{"objective": "v", "widths": [64, 128, 192], "blocks_per_level": 2, "residual_init": "scaled_by_depth", "eps": 1e-08, "precondition_frequency": 50, "adamw_lr_other_params": 0.00085}
Rows from block 2, named by matrix and row number. Rows with one number belong to one channel. Each number is 128 + 32 x the weight over its row's rms, rounded and kept within 0 to 255. All counts start at 0. Numbers have three digits each. After the name is the row's rms in percent of the matrix's.
# convs0: first 3x3 conv (model.enc.1.0.convs.0.weight, 128x128x3x3), inputs 88-95, a 3x3 kernel for each
# convs1: second 3x3 conv (model.enc.1.0.convs.1.weight, 128x128x3x3, transposed), outputs 88-95, a 3x3 kernel for each
convs0.15 104:128149153127120125133087111154134142128144096089167116142144130095104186149078133126142078082151097160101150125127120080166115139094069142175113060108120096095085168111104168137211128163115159085108113155125091177088
convs1.15 104:145147175147154166104111201159046096194106168169140162125144095118082126144201107052188135161119178130158125132121066127156110123106159105139158201171161021139137113114115119153125099150145127126126083116118118099102
convs0.16 120:123110131163153113150120117121142152115080161174160052123193100184082090127110097160164133120145092135132137142117111164116142117112108132102215123139098109146119155156138113141176148075131169082183101129106115085113
convs1.16 118:135088119110121142093168141154102151065200128176065143151106087111128105158134109134173124164163090145123119052148120127117106131116103192111130091134182095206161128109121161139092170085173086173105119119153126119141
convs0.17 079:081150127131115169128150154162107151140094158114165167145095125109145134164157176162091108148098159144168203113131128062116129185153181129127131129214125128146161126156152158133095182151196120146130150130115129144144
convs1.17 081:162168091152131144099108130087115121080153102122086149152178154140147176180136176149115108136087179115148131132113150126110127123097142158100106140116154139115131061122148112121157123069136088129093122130137124120088
convs0.18 097:096093176141112123105134129101093142138145124172120142094132119109122160141095204167159091088124146139154110103145151175146107143144067064102166114111176055123089151144162089148124158166140140130131140102135107062159
convs1.18 098:084127141087142151140109138124093195090148177116056122132124190157118164131062205124149117065107121093084121123093145103207113117140086170040210086190085119106131191093139111114118174154136118152130117124149124163118
convs0.19 123:121131119151098127118138169148100068133155110140089074112097097184111104092144092173159117108141100137076138067095159082113172102067137075081138078169086103086120084127133140091045127099185115175115123098115106155116
convs1.19 121:154192192129134094148123139147062067136133173166154121194116097124131139116210117147164120093123123144118093147121135101146114149147159077171084201147157108156089130116091138140114144087122058120092161109148116130183
convs0.20 107:120094124116085144162155137085105079171218167131123115126090148139176139105132122085125126111117144146117142098068116141134099159148111100094163166160152192147172078083067110081121077088114123148115112153124142144150
convs1.20 099:123126153131152154088141161183123169105115079233130132086126138166143128075139133107140082121150141105122101148149149153143188103118161191123153140108063123071167081142127119159116122167135133122096153099154115088155
convs0.21 104:116087125151142118093161114139042163129139177081081157129133111110078110108117128091155177131142106142150118100095185159121132173135141154063068146127102115172068107176126152092115134097117098195146063128129065168160
convs1.21 097:179132113170120155184100077104178128095132125111164125106199167135155088086137168103113070123136135099149108145133097104149057109138118161086103147187097172140147104170143158147097121094114137092142163060157126119133
convs0.22 097:116127148139136160137168154136123109084098129142084154185172149136092072141141110156100159136170180111109102111148145095146119074155102104152138107137144150126073140074065136139138051155093144129148092136104131113118
convs1.22 094:091172125072130192095131037142138145169132101158116127117154108187126150176153132087118133134105125084156097159156112091138083151105102101089117120060163137154097113080188101091097182114091177118101104086132161139090
convs0.23 080:150113159096122115138142113115159051129078101116140136139149142125060121139074103195118178169074108080098173113105129096125111119131124129133179105184110121097120102174211145132104144129057108132116143110154148165165
convs1.23 074:166136120112115165125129162087118158149128094178112126174189144133114190132148143125091148093152134081174104118158109181151103123115099179113099124047132118194102127129142070150163102108142107104125143115102076104117
convs0.24 084:142168116105143111142099118084123079143081068132086067175134109205135144111095079115196115173158094137124127159128078111144091129145124149121084122149115093127051143142141152158087090145146156118115117145198140152128
convs1.24 087:155133112157097106148104143165134153133141168097143086141107118137125083159140123135084150082114124177155157125123112138152154130143129206131126140100101121186078101144201162111133127152089143111078123101143146123162
convs0.25 127:132117116125082133107151117180141080149177114076080068195157093168118122124106109162118129115105153068174150120125149098096119156079088055121124113208129185086159129100145163141061105111160105141113101070108103097208
convs1.25 130:153110163080150146106165130143125101142168173133098184151084130114167139133156133171114224112113078133110099150122163061152175102112078186127070162110131085157086112080155154104141100129180087191176099134160084148179
convs0.26 089:075097128105130162112157149168061164070086122155010127117100097111103127088172137102114132138146117103171093107132113176145161107136129101191162156156105168057088104082012128110071052125093088105146076141166120103175
convs1.26 087:130101102134139170114128110084208148187211163156214106172149185116142183114124162181146120140122077187141096136133169118122104123119064153129066084102138085088144165091114123133112141135131146120112110112099138105116
convs0.27 107:130135135121139104174079162102168101101131078073139141094096095072119101168114103123155123089111194142137124117147146135127123113122095131184166118142079135150166069115138230099137101113137150154066066120084101153116
convs1.27 109:146128137109109140121143141128134190221105146141072053081156131152144135108210128109159108068103133136151189122138103163136134133118128120186125173113201044063138122094112140168100078165100120077134202106144121167096
convs0.28 086:113130132149098104145164131120117109177072077137136076155159174199153099108111135169141207147126132162171166155088101051113100167134148148112126131156153154121120142211230174116113115093128138119110147139065146176071
convs1.28 084:123075115151106103144164150166102091162114115165112171155115177131127136095150099117144117154127120143156135145110089185082080154084132164096098116116110076165122185140120124114135087081126101148120095135145109148136
convs0.29 118:138115121124128110111111182145086088103107129124115121125113194095169178108094157142081134082128151134118176115135055161123103136088161117135069132090104132081130100149122088107131148132088120134097094148122097129068
convs1.29 120:097169156151167125106172098166139107131093114190150097120146112098091125155125157100124134098109130174128177141094068125120079197119102130164139179158127157111130146143097115113145119081153142122131124142076123095150
convs0.30 087:108133111115149158134124129143087135124067140078058155123122185129103136175131148108145134148151149071152151166087177115131191122094172113143128159109103121087096105124075220125099137141124118111108143075111151096172
convs1.30 087:141108113140142129166161118158164092081143099142149095160178104123248106110131140111090122088065155124137179117155161175219098083121135137091148057124121151183112111129166120116111119107119102127161096091148132143087
convs0.31 109:124125112142125123115104113117164130101111100130122142158110129130133133095088111095155122044148134066160131168163140219082068188148132093117118074117164097118149140094146132159089135103150111122139110126123095148095
convs1.31 107:127132139112125125171117163109101068146133040161064116125104124087122131095130124095117121093052137102131130146154203109167255168110164090116083116056100163161153089152114138178059168097132109145148109133114099079122
convs0.32 105:099179132155148100134109146117161167131102096182130164116083200125098110152074088126114153158116152139124115142157140126183081177133119045094127188072213115121055179081126123109117159118085176138130147142167150149104
convs1.32 106:114153165151153139125090123067117080178143086194138115109132138149171104114147161142112142154144079082138155166102085135144128146157132164117152090151062100102155155127127120146091122200136152123117102127180094150128
convs0.33 109:146143151102115121125125154064112087075137104095098221130129078072061176112130141111198164108169142101196133135150143138111155146204106100052088141102142158221130076161147132119125184078129142099173117108130094152112
convs1.33 105:152106113147127133129124130098135117141120151165126117126136144123148083126120111117120120125116141117123157119158109146145119132125063120048147131118168113148146154125116160139122128158138130112082130086135164130140
convs0.34 096:131163103149162159107104143126078086126110145067135154094087079065082156090071152147122113179170189182137126153102157201164159106125145125098171192111201164179111115136181162175163129098113149130149115103127121164110
convs1.34 093:082108153125103173166176132110185111161083117107168141125193160157181198124114187119171157079138090097148126185064098067065165160096119100125091066099038131159095207147128144117115135140156117132146131116111116169080
convs0.35 092:117102119112130148141150143100117104118111085132142126076048086080104117091068103125136118128160113154124120096119146074139097129102104107171143103155130161115104112115148097020133119169130157110138089115139121083111
convs1.35 094:131155126113202184092152119058089104144203163114160105184203173159255204125238156126095051202174105104093109094086161091125160073114176106135113156151102110041135133167168176151169081119158135140124125116128161116114
convs0.36 080:152124139110147122165108107127164108132109210080088141069126151129098148127155170072050146164115136157085071102125150145160060125131127094159118180178177179155191131107137140100155121163111103116146103039082134089100
convs1.36 072:117175123119104204129130122180142157067137098082118158112151168139107076114130133138129120193151140159130140165118163167126112105162137091181124079068082108096183115071074149097117121117125165103101154168158079123141
convs0.37 079:142127147131128118088147091080161160195134157148063144075127146169155089151146077177124070156133113148136166174062106110126115143080120139177126129151092100095122145167128094183094090109118101115083150099106140119081
convs1.37 072:132120062139165114122089155123140121166056118154091227110115141125095133152090145139174131121169145154099093148103130152119129175132094104132130116140081129109064087097121172117132176125127106174162119111079178149145
convs0.38 106:095122150168176098163084113082132116146062153151127127108092096102127121115107116109106156152157124143135117173092107129140175088160168124071096160078054117172122074180111129154153161161156110126126111126114120128175
convs1.38 104:147114113122106137108180123138178129041184111138155144096078074080146146152120072176094151151132077179173116132153128113112125100153174086138094120161127162185075090140208097120107167084108121137129110126142156104115
convs0.39 090:098127124126117112103109129061113095114122110132081130156104172155042107149128137117114163121141106128107109112165158137121115150132080153159094136085130107149122107087115120195113119165102126105099106101133164125135
convs1.39 090:167164137181178081066106151180137137155165141128195122137134153091157109123125176212125090107134166108100177119052172128154197083123133132092186134124080072094108145085145080115140135128102143169106099135145181128134
convs0.40 087:096140159111101150102110166098166054139114056079112109118107065135109114141097180168090113148133123101106174151168109111054139191129099126148048092111194128116106143091141071143173119098081127148153129089168136127066
convs1.40 082:074117118118150142163127143089164117152074131179102138135121144088133103173145099139110131116160161174125116112168199124123130105165130161205120131111111127092146153122123147140168082123122141098107142137126114126147
convs0.41 085:105152130107117111136140182145150163096190107149119155080128121112094151168097110126121150128094104165214161132119145110092130110108136112093108162138080061186126131188177095092129115081096128106142166119093194167133
convs1.41 087:091154125117129157131102152139197134129120140066139120114194111085127106130145139106085141102119127146098098091155138143176113180131132158091172125110151064087085117167173150163097086132088139128105189126101123116118
convs0.42 106:156155114137095128136128135083100101181091235096135093081120124165089115125123096116125094075147153121159129087147113125178129125108151154156166142129134134080109138177155101092144226124097137120149066162113121075116
convs1.42 105:148161067099139171063141132171165138180195081189124154121118160154089107177147105093128193103134125092174100090155163106094211152132187160188128170098169076089161153092122126122141123124100090134154108112156114131138
convs0.43 113:124106140158118119150121141146112147146143151135183125105138156103106163136119204137145149067255083138166113104172098095138187165179150121101125137144136115166117141162103117100089122135180140126132104154104142089127
convs1.43 121:120098129120160111153115107121162122127044123112150088139117105126108110124144116171138132144082192101099114163139167125162149157212141142164101112123118065159115106103144124105115165166087110073148117096151117112138
convs0.44 089:128145141125152082145115100110126108116159115120161115085119150081113113079082120119138139120151154205119157118149154110121124146152158122114125181179136144177147107163134100089099142130123096096171062104132133158092
convs1.44 092:146132155080140146145117134090098098150113147160160143033044089078077078129089061087181102121150164111088155162094139158128117159150159082104193051096122102062081131163135105189129057102185087156150131125175114171154
convs0.45 101:134118105119109114170080128196092094249099097137138084102160106165084193094174115130104178123136089108078119136118112079162106099114048153130126137140113103135136129112152087158170147126169106116166108130140092114122
convs1.45 101:173131105167135105098127148169132100069119177123184133128110153103137157141097117078129153144105079124086128174121167146103128171143110097088180133157102078116115106122087136107080122114165106174138077092173107078176
convs0.46 146:134131123108154096134130121152143158142111105131133168137138129132093142083114127133142146100173129188082115119186093123121125107172094135098117123134151153163134099119118146102109117119127154088120140107124125152131
convs1.46 138:094133159133172106163139126137105111156109055125165128113144118160101124196251147139113137124140104108108117109119078138024175102203084144149160133058108094082174155081162135099090126088154171132117104123163118106147
convs0.47 087:164146112133128134074136097151078097098115139123151148108129100133112092090151118142134109115112081118101164104100141121119092175185137143107151143149113126064179121144138203140156132124137197116141138091117093091153
convs1.47 095:194121154128128206067067150122126075135074149140187149089090122120075127162138136094167141111111184116159137104084137136131105120167195121169112117062130141171115115158148161149119153167139126163114112134133118128130
convs0.48 099:152116100151113102158165119152107115153158113131145077180172155173136140125105107115060082158101090161156164144061079159138130170144165145149066135111087055097151142134131090035067047060056115136141104137121137133100
convs1.48 107:113131126157133098141139080121140174110088131176109179170139104144123181094093127106135115118103084121102125078090128143077109136157168072164137169135089071087056168174107143223129085128086088158130091120126120088165
convs0.49 089:109147110088119137118132111071103147141181062131065118146094096112105116113103174116074102051136106121149113098061140082031177107124076162140129130118094077204127123150125147044105130129159128140131158169096120154105
convs1.49 092:094120135092122166117076099108232160112144117126129109063102124098107165097171183166144153155188177118063116151108129069116155152161142129122139118177148120144071136128130112164104103113117140131123160137142118134133
convs0.50 093:170157114143134091143095120141161122153147075108109115112136114110140066131055102152119123141140157203175187110104181128163151098123183105120122075044106123180142164160191122129137149145157158134139172141059171102131
convs1.50 090:109165170144113145156098095148126167111141082148056171188088204174187064173166127102106154149190147197168076128185144160134133158094144089070175142173173135177152122062095098152146131145133121150065118172081125148153
convs0.51 080:115150098146096148145135156180112176107119142152138109165123121089100054154121136125133142165172096120119149138161108107114138109208154150121149104076130137149100166114127155180106132078081163113117105144113078122152
convs1.51 079:135130172090134105109129088176118070175108141139148114145115182134142155174105111101133073129159160103135106121135126144134145116089169136066125128180206134147081180151095137101179089157115081132152071132131142136109
convs0.52 088:083108145134119132143104114106113134208076101123088146082112108107177119151131138186087191090143114116128091134097119191074113159152110088129167150134097192121174114172159115134120141132109121150160169086169082132167
convs1.52 081:112104135176120151126101125136102152210174059137133055132148127179074102177171143149085091135112096075109150142149186094093114168138101059153104117123117143135083147135135129145158136145144117108139123162120122122160
convs0.53 099:153135134107108152082144135068195083191105100190099151127102109059149116141185175123100097158188131098168193163113092171139094133116107133068170158049115091107121122141128120093178118132101142114156112122141150128111
convs1.53 106:137169116126100125090107144145175081111152118145107122109077129138118126150124129100135107106143052092178144148092105146092096117112135150132210154133169027121063130108130128146077104174111118080125144145146069168106
convs0.54 134:097091110137156151167135108122128124117067096109093152126115115091083100136109116095124139113110157143162152141196171117178093156193160135123157162143149117098124115114105091081117132181195134114128091115123130080097
convs1.54 163:148135148123091157152148120119086132115091134103125119122109093137141131119160119162103114109100164138110160106155099155226159106170131148124131165121130128156110104154147103137142132142132131128121129145125133187135
convs0.55 145:123142124095080110118130148111123102115134124132078093136157141143086107110129140161082106126111101126178126181190122101149142076068102093114140136104138155155128179184142111096091141136093128114137176143084113141140
convs1.55 143:131144138151098102120139111136134157144111168101114149134095111147124132114132123107114121095095068128092092098147114094181115136154123152167117124021125140097132151126138125108132087046134105117083118091172089136103
convs0.56 094:132107132148113123107140152169101091165051163093150148100152166154112166161171174133164079117077169138190128102145101144095174152088143097143201124142128112079087104123077124166169049154060097099117159142150129176102
convs1.56 098:140103127146146139132131134118096164086155068126157142210090133115156108139163113143105113087103167174142079125113145098091112125166161115178114100104165097080139108161119101141165202130167061105101115131128096111191