A small image diffusion model, trained from scratch.
Model: 3.93M parameters, norm groupnorm, activation gelu, widths [64, 128, 192].
Data: 30875 training examples, 11.6 epochs.
Rows from block 3 of a small image diffusion model, named by matrix and row number. Rows with one number belong to one channel. Each number is 128 + 32 x the weight over its row's rms, rounded and kept within 0 to 255. All counts start at 0. Numbers have three digits each.
After each channel's rows are labels from the 100 images, of 14976 (inputs lightly noised), where the channel reaches its highest value: "colour at peak" is the nearest of a few named colours to the mean colour under the peak. Only what is clearly more common there than usual is listed. The data: crops of objects in photos (Visual Genome).
# convs0: first 3x3 conv (model.enc.1.1.convs.0.weight, 128x128x3x3, each kernel summed), inputs 0-127
# convs1: second 3x3 conv (model.enc.1.1.convs.1.weight, 128x128x3x3, transposed, each kernel summed), outputs 0-127

convs0.28:107125157148111145138108091147107151091129117163130137132173086117172140118139110142134167129103116177188153115124108079114148153128155198123113109039156165105076104142154077134142127065144132121167139132206146024141116143131111184108153116124115106137091115180140125081113134123148090176101094134116231160108169113137070139160140140124117121169159090092177119122183089071135117102092
convs1.28:145141119119099096141182176110164136159143119099136112156083153163048094075167122075135131132163176148108121077073172103094165080161108143151164168105139137076165175117130077132115140162141086127164110177163133177085142162132132126155158119136100177164126093187184125127065144106104100147155120090149084152121130162144088089146154090116125155151113125123151089137144161050061072137164
colour at peak: black

convs0.96:171114130183120138135071121141094146088111127083138130144161136118116131168075117144128113126175152115123118119092123166115078093099148127093124081182112110159136101109145140159174112105145114106100100154192112157134118171164099134122063050144100140084128187050080061115199097091139104102111104116164128094088156103120166121072140161221135166095112121161112115075093179172151145133141
convs1.96:180133106123098161111121105178090115170165164112142103146195105103206140136151150186148113126038124128096194154179161151166125098143167116113160200148145113153093162161140068144114123147138149069144133141073093076127096098089186158132133122120157136141160076176135130154082178160137098138148148123180094134159144151132126143155140106093164102166171107137183177156158107117119083107133
colour at peak: blue; cyan

convs0.116:159061182136070126115132079102073114115137164137101141144105143125149145124119128128155172117108195117089094119100094118102163135140112126116103172182182121072145057116133119096135117086119155146142094135150125174120136118064136131113155094145190124113099137115072142133192161165127186109138096097150095173154147060137185126121129127077162081107096112126153178097167185095099104135221
convs1.116:125137142136192093150123090113155088104128162116066143118142054111135159130173136101122048122081103104138182130100159139100137134155114065180135142145135102182084103151138113144104090120169112136136138118114129079100160101136111157067055097120154135069152127145109122096194142086084150070127118120148069027135163110100139124103078107139130140076118090129144140129186135135197144154139
colour at peak: blue

convs0.109:161140141149126132143091140108114177114146139126102132157126147118076130159133125147138255135115116111130134110139059153149089148100156080087089189130134141122130109168151112092120116166112107108122116098121140120115160131073177117131135108108096112125102103148121081112140125204136112055152155142201117114131183126178164111102101087104123123113125116132105152135096081097111165121163
convs1.109:111099115068114114111140134129140114106118121185135121136085152113169154126088119145137000156164148183145137119044192123137130162117113145127097096141120144142095134138123121131152087069139160058092157108106154116116160184140111124145109087183104125111144133076105117112126132157134136123132153153032123142151035115018133125154078144167141103140126135123145122140114113115120159116119
colour at peak: black

convs0.108:105186153127042134102089093121110046088107110096070129152126115136125091137123147146135163126151181114115128153171154125074145155166103222166070130186134098167151111175145139103059150111143153168138120145143195122142138148109086110134078102112161112064136130093148146156108109093107226110110111123158134152099141139146136162132132126117121129125074126083074130140173115119094159110074
convs1.108:115121077188127121161087154193148127130158151147073150135148098103134175153084114067139122181100094113115143161097153146080091152110160070105135116186142116150113117071176186148162116118118174146103162114050067138134136030168141097096132106134189085105140152113125130116149149122120148112180158087170118115186165095096123102110126145147154115099156092162126152098160183151176121152137
colour at peak: blue

convs0.88:131098141150098112168123095103148096044129127186126091111148098136134161124111138088109115136108152162132115075151161120089149098136143097148111105151123149102111106153203098109086093137182084164154174125169118194114190166095083114099214161127121086126106137086087152059000153159135108111109100127145130107080129097133129136150119122123137123117087125122122110067153147082134146100081
convs1.88:146148111166145095146133151127100152150113157118078202140110138128109119171096160165173151145201121183150173198136096100115077114138092088164119121109136113114116158111123143082102150131124201134149123132103096156107066137164131151105114151108150126134124112136092174103237100107158149152097137158134092190159180158180132146135175184121176131144178155121082160161050140157109133110089
colour at peak: black

convs0.33:107141111113085125112088084156114150108112119187190107100112153172130120126102151093154227103103068206153137124129055089105143108147124070145131113161139096082155075137143097121091128104135111128144135125111112049083174158113121168124187081140122086170116132105129131109022172101173130090138107131132186128128101139084122134085129160157135144158114096139112164117084123116155086120094
convs1.33:186158210117087131116118161165130132157120126172127186086097134118153183133053124146152184132142133169161140134131089097102131078146157109134081087103126068107131110135107136108061092100109107109143072138098161143172151128063114147129134111152167100160159096136103152138118086182153232121101131129088135142153106124114131161076148086098160137166120175138097157200112096106161140163087
colour at peak: black

convs0.29:140153116123130137126119142109111104122121139130103095196150136113147138149130138105172190125098137146159209084145209119114130160137159174143097113089153125096124153128133159156091174080132191162154110113166139091155118158083088182077097053174098076167079092161087173114142091106148151135188139119147177123138169135103092181119124114105126144085167112095143088184059108124079098133096
convs1.29:106139106162103103184110138107166109182141150146153076118111164184085080116173175096126097111107147152113071085078187073073123129107095073106128123135155082099120172154157094095150142115098135146082084182086149105099132157115113113179132170082137172140151143180192089138133119105102108149087108152094085081094115140136086083121115130139102147137118087146163128201197119126125118131075
colour at peak: black

convs0.19:135137151140152149114181118145122116206164088158104133092158091131180139119141132146116099144101097076130095148121171102112127086116142137061120099074122116110129135119135089084142079100099100165127102149168158093095122113144122152107102108124163138169207146124117168123131171093154114167110174136128247073168108079165091188101138138185131142112143093105134089199153145138173076172148
convs1.19:076108151147122194131148116110135111100115101124159088165135149111069078172083129111084161137103108121072165108103091148119108173107133098144068129142097166133093134125085081158112061126136153108086109176070140165137186077109108125152135120158117097072155126116138078155145080144137134099179108143133110180112123112082080094132120120088186113131111222110096176062145092122144073157114
colour at peak: black

convs0.99:128097095159162158138084086103088089072145145147132186113184154136173170142088132152159135123136146097126137123113112140088129077130118141089077133103121151131112098166171158160215154101194110116108137178103138062128108155082094136085111111141082066121083178099114134101135070077044097108107136101102133113144160081100139122109204176145077119155109171139158145128126156095144107160117
convs1.99:207099064156064175107118130101090155142148123108113090108132182127117169136153096125155107149111192089147183127139132123129155101110135151134184127127116119134098141138157092080156093113097085099194110180106129094133128109078119105126082130141172141178126078151085190173149137150119113176156136085130128113184126075106109210108150118100094094180130158138061120128115140175146193165110
colour at peak: white

convs0.35:139104148104093157144123088090111153131119142126164130131082113087139145138151168057166117154084122139100126149129096114131130146137159130163145141165107132136152076106143087096133091145147047154141201087100107124132093180118074126177227113032137107092156117153111153099069142113123126167203083155160108138095166096151096161139182172101106126174149104125105150202170124117129150124120
convs1.35:099140173124201176165156114181165123187130130177115169132132144186106148102090081169081133162134083110094137067143090092114115185134120095110121127120145180092170112144098153105130131104175157105123118141144124127072160094130099124162152181216108107150119135159156141185151140170142143120168167120078145180115107156126161132099100165076140099074083086114088153142091137106105187084138
colour at peak: black

convs0.57:133115201097110098133135154179172094156120137138135130147106113119176139139146110095099106117065136141073152135114169098102154152074109112153122099114183104128151073121117089115139157050141157174116194126148142238148153129135134113163153075145114122063107148172086126151146164100122153159176120116117086110088182146134132094094141088112156127121151081104134132133129138117128012148178
convs1.57:184124086140132152058103093117141132122135192135090127125087123075088107134100225196120137104162151148145174103093130120131157148168141078142147152130184104150163148092161137135069124147109110153149099147142172108114174180119152144139106080088150122183143125191126119167048162110138183098087132124127056148169181148157156148147123108179138185129118145126170159130099150159136131143087
colour at peak: blue

convs0.100:125125085130117154096114128094141120164166125114168144113172169192088188161123150160142172130140128082086195165163144119125138159110144139100088092104079145107129062153143100183175124138142043081156107142083124147152179168132120105118155078168143186134169125145069151065099182129103066135190107137165150147118168083114103131145174126165133113119117143135152107146117079066127134143083
convs1.100:140128113186139154137104134127161131100149132094109123130113153104146098082101145107117075150104160088124092164093141138120152160088142111158087120103127125141118148159145074042112086089207112125114106106156128137123126063187110093095077170254090072129194134109093150141093076152114132113122152140102192168123155208110115082144125125129106113155141102161138137118122144077108177139127
colour at peak: black

convs0.55:123088108111231170140108164108155117148147136144138112092135088133160073164099160139120068176136143133092161159124087122124143098117125075126160083096125088144111121077149133140156106089158153163161177157161111127159124150140114160102147092102080103119140153094120132129111158101171147167132131166084153123110169110194085099055158134184145107104193109198130141195133108121205065108126
convs1.55:136099148128056129114095143122129112131098103077162119162109118085126128135114151072127113101152116089124138143091101161125132177165183132182107127141112122112134149179069087113115109093138118119106137146110117115148153080110086087116166121044131135134159081203121152082119189092152110101147100107086112131128131121084073117158161114124087130120112124074037082114127154090090002135148
colour at peak: black

convs0.43:095092119072105132093128102142120163139120082193137185126087119129132152143123060122119069158084246143165113133126101128109148112136092124106133083138163162149142139189210148154153138102155182113166103150146105112058143146078140105149175108202122134147122092104099103121116140119108080129081090114099076136115131039118118176094163146163119138100145119089141114131124105114173138111118
convs1.43:155087107115094154132153079127110127081111180134138180148181175088077200125133133145102068119080135127130180153188094101164107086176112096156153099138128101153091121071141081134117119123116099160116109167072093107097168142137115125115129082093138107176167123135142134066163104154117137137134215165102171112158185114134135095142204167160112079157134137144087076167128174129134088123126
colour at peak: white

convs0.10:121104137112133208167136093127078121121136172160122146135113131124167091121121164129114126101140141171150131120113087098073141077119137166190122074101112119072128143114128084134140108093143092099151152113132147093106163168119079138104233101141107133214114128082096129101140116073204075081076143131089137115098108090104107115136107133129156147125130123192167169115127115078123050155065
convs1.10:173141145121178116122105117200106146184143081171178096081097111130187117094095128122137186090105155174097129138122111123132141040125174126139144120135128104123122122155107159107118158079069094117125100138064118099132172114123161111143110065182165113144151104105140164176169122130150215141058144137114138128115132087099081187122115127107179137135178130077126135137156157146194150180094
colour at peak: black

convs0.46:115142132177143147109147145081173195161130181117188135114206163070172155144089182102083179154143132139089158121154126094128088096130149055138178120100149182152114119116152111146170104123130087138139152140095091156120143149141101137113173092169115112097168213155106185137137152135154074146126141146175084163190098124184185129142126146158093117148131111119161113146155114129192152155160
convs1.46:101091078088100106157116061150134071162140097143063101116108153134101165101114122137096092103126096128119087066054118115113171159145112121106108097119125116150136125118123134111150197129211115136109124101088137063068157109108114111129062141170098191103067075144167125137144137128107113108090117088061179127102138175148086123079088104131108082144061115136130111167149111118123144116072
colour at peak: blue

convs0.59:109169142107161106105121189114093103093143112135134108094137171134092186139109097089097162165177121188195136104188142111122126097113072100141137139102186112130119118108113091129098155128120066113106131148058117070122085114181141134091154159133070136114162157188116168178132165172093072110173101147139157109152125165129118097113193139142098157143118155202135117181141174122160081180108
convs1.59:130108095178121140152127119122096097136142149082090126066126101114092104137132080168137149108087135110075135117096138137099070108151131151076103117132121151171120121130214218203151130147171117127207105139130169115112179166110091091150089156128137128107138120094185114156084123170143130067139110169143109145138060111138124186106068116151098104131153161098108134079121089163177166091075
colour at peak: black

convs0.54:126095190097054114123127136145079180104127130136134108119127117147166161124113153116131066135159128152163094100156102134138142106132090135127129146143153126121068031129101126120169120088123121209153142149153176189095142131065159145079164175108134149110092139137075161121160211083138117161135094092100135073135082095180203159139156110154100156140127139083102127144083116073170145116152
convs1.54:150136112147144117144154113081141117179113112168108185091147123118118133155163189153160129091091102134140137126096114132128199159179132074184073154122111151156145099115122123166080156169119098142144114121129091086148123123157104105169073065152126079094144126141145141173161143100070184124092101100154075032047139120106087110085114145149157137106097074111199153091139169174113135113128
colour at peak: blue

convs0.62:139124134125162112105104101126159158127141093177155156147154110108108137147131134120137151118138106196170146143092107123152144084207139138200108106131128061151165117120107132191137088179086124110096163127129097105112112188154164127140199057112180131207101121161147120103153120194133115158109090129148139123219143185123141165150177207144141124152157109104084139174141141170137112165159
convs1.62:166151089101071149119139147160128145120082159214157125138139166124191129130143176104069155165080084196124141077188146158161151153182111109174116165111150157178148142137112056110123124159160109153157094145198168102150109121160132151124116143164108101118153111175115169143156176149077159139143145133141157108109163103121130136141105120116151188114144132161202143141116154077179153103056
colour at peak: black

convs0.47:123176122074164105112123171143154155107137142128118077101140139098149144130139145088103139149148148118111110094109143117153102096137134141157157097112141150131109167074103163121142157147063060088079173155130125159112146146106166156104128144121084109016127101020093153130154171138117110118205128113095163143140076137143160112118110103178109117148108106178110130131152180180195161098206
convs1.47:095130108151111132124149136131126095174098113124101156146153139131137096123129092168169155125101105166088161144091093123112155177126133106124087070094161111129142093182170093112089147149086116103168062127062082093122086108104108146107125128013117190157096154107136129170129098101067149146084125139032168109197088118136105167107092135084129128132108120116165118084169171106168115134087
colour at peak: cyan; blue

convs0.56:118105074124134145124132088193122141157131135117098118108128140159182130152101110130115132138155219147099124167106071125132116119114133065127149082169138137136082191125096161103132130139067106097098169126106061187139107106110197115125112075089145132111103136164134138120166119121123082146145100132113123191163103040083145063102180102149102070084130108127207128140110183175151116141132
convs1.56:126168225128132137169094160081155113143136167137197131152113139155121055092145146128090149114095156129118136114153129165130147161096104172080164161098139117154157162111143104149155134097117097133076073187157141068093157084112128163164226142149143135166112138114130070157101126089170103142116106112125091124085139079109074123182140131084124180133067146110140110091160097096074124120159
colour at peak: blue; cyan

convs0.69:140171132119139179106122114174162074058131133052088095173108065148120122135132092066115094129148100092146170152132242145131090168166156168109119129077105162123102145153115159092159131113118110119087116114095133093103066091135123096064061121084088144120161112115156143149120097093147146082118140128117177126105084128127118112158091137125190093129091100109079125096184143107090123097125
convs1.69:130145060137112066081139116173160130187140167158111112073141149086128104068167087157083121090136149163090083134088153121112160074064145120115141145133172101152154140119155123121101114082137122192171154163151121082092135147130157136122091093123108117140157151147109124178083190095128121106106121070131112174095135186195101105106177111088083155113116130160079097121108183066117142176103
colour at peak: grey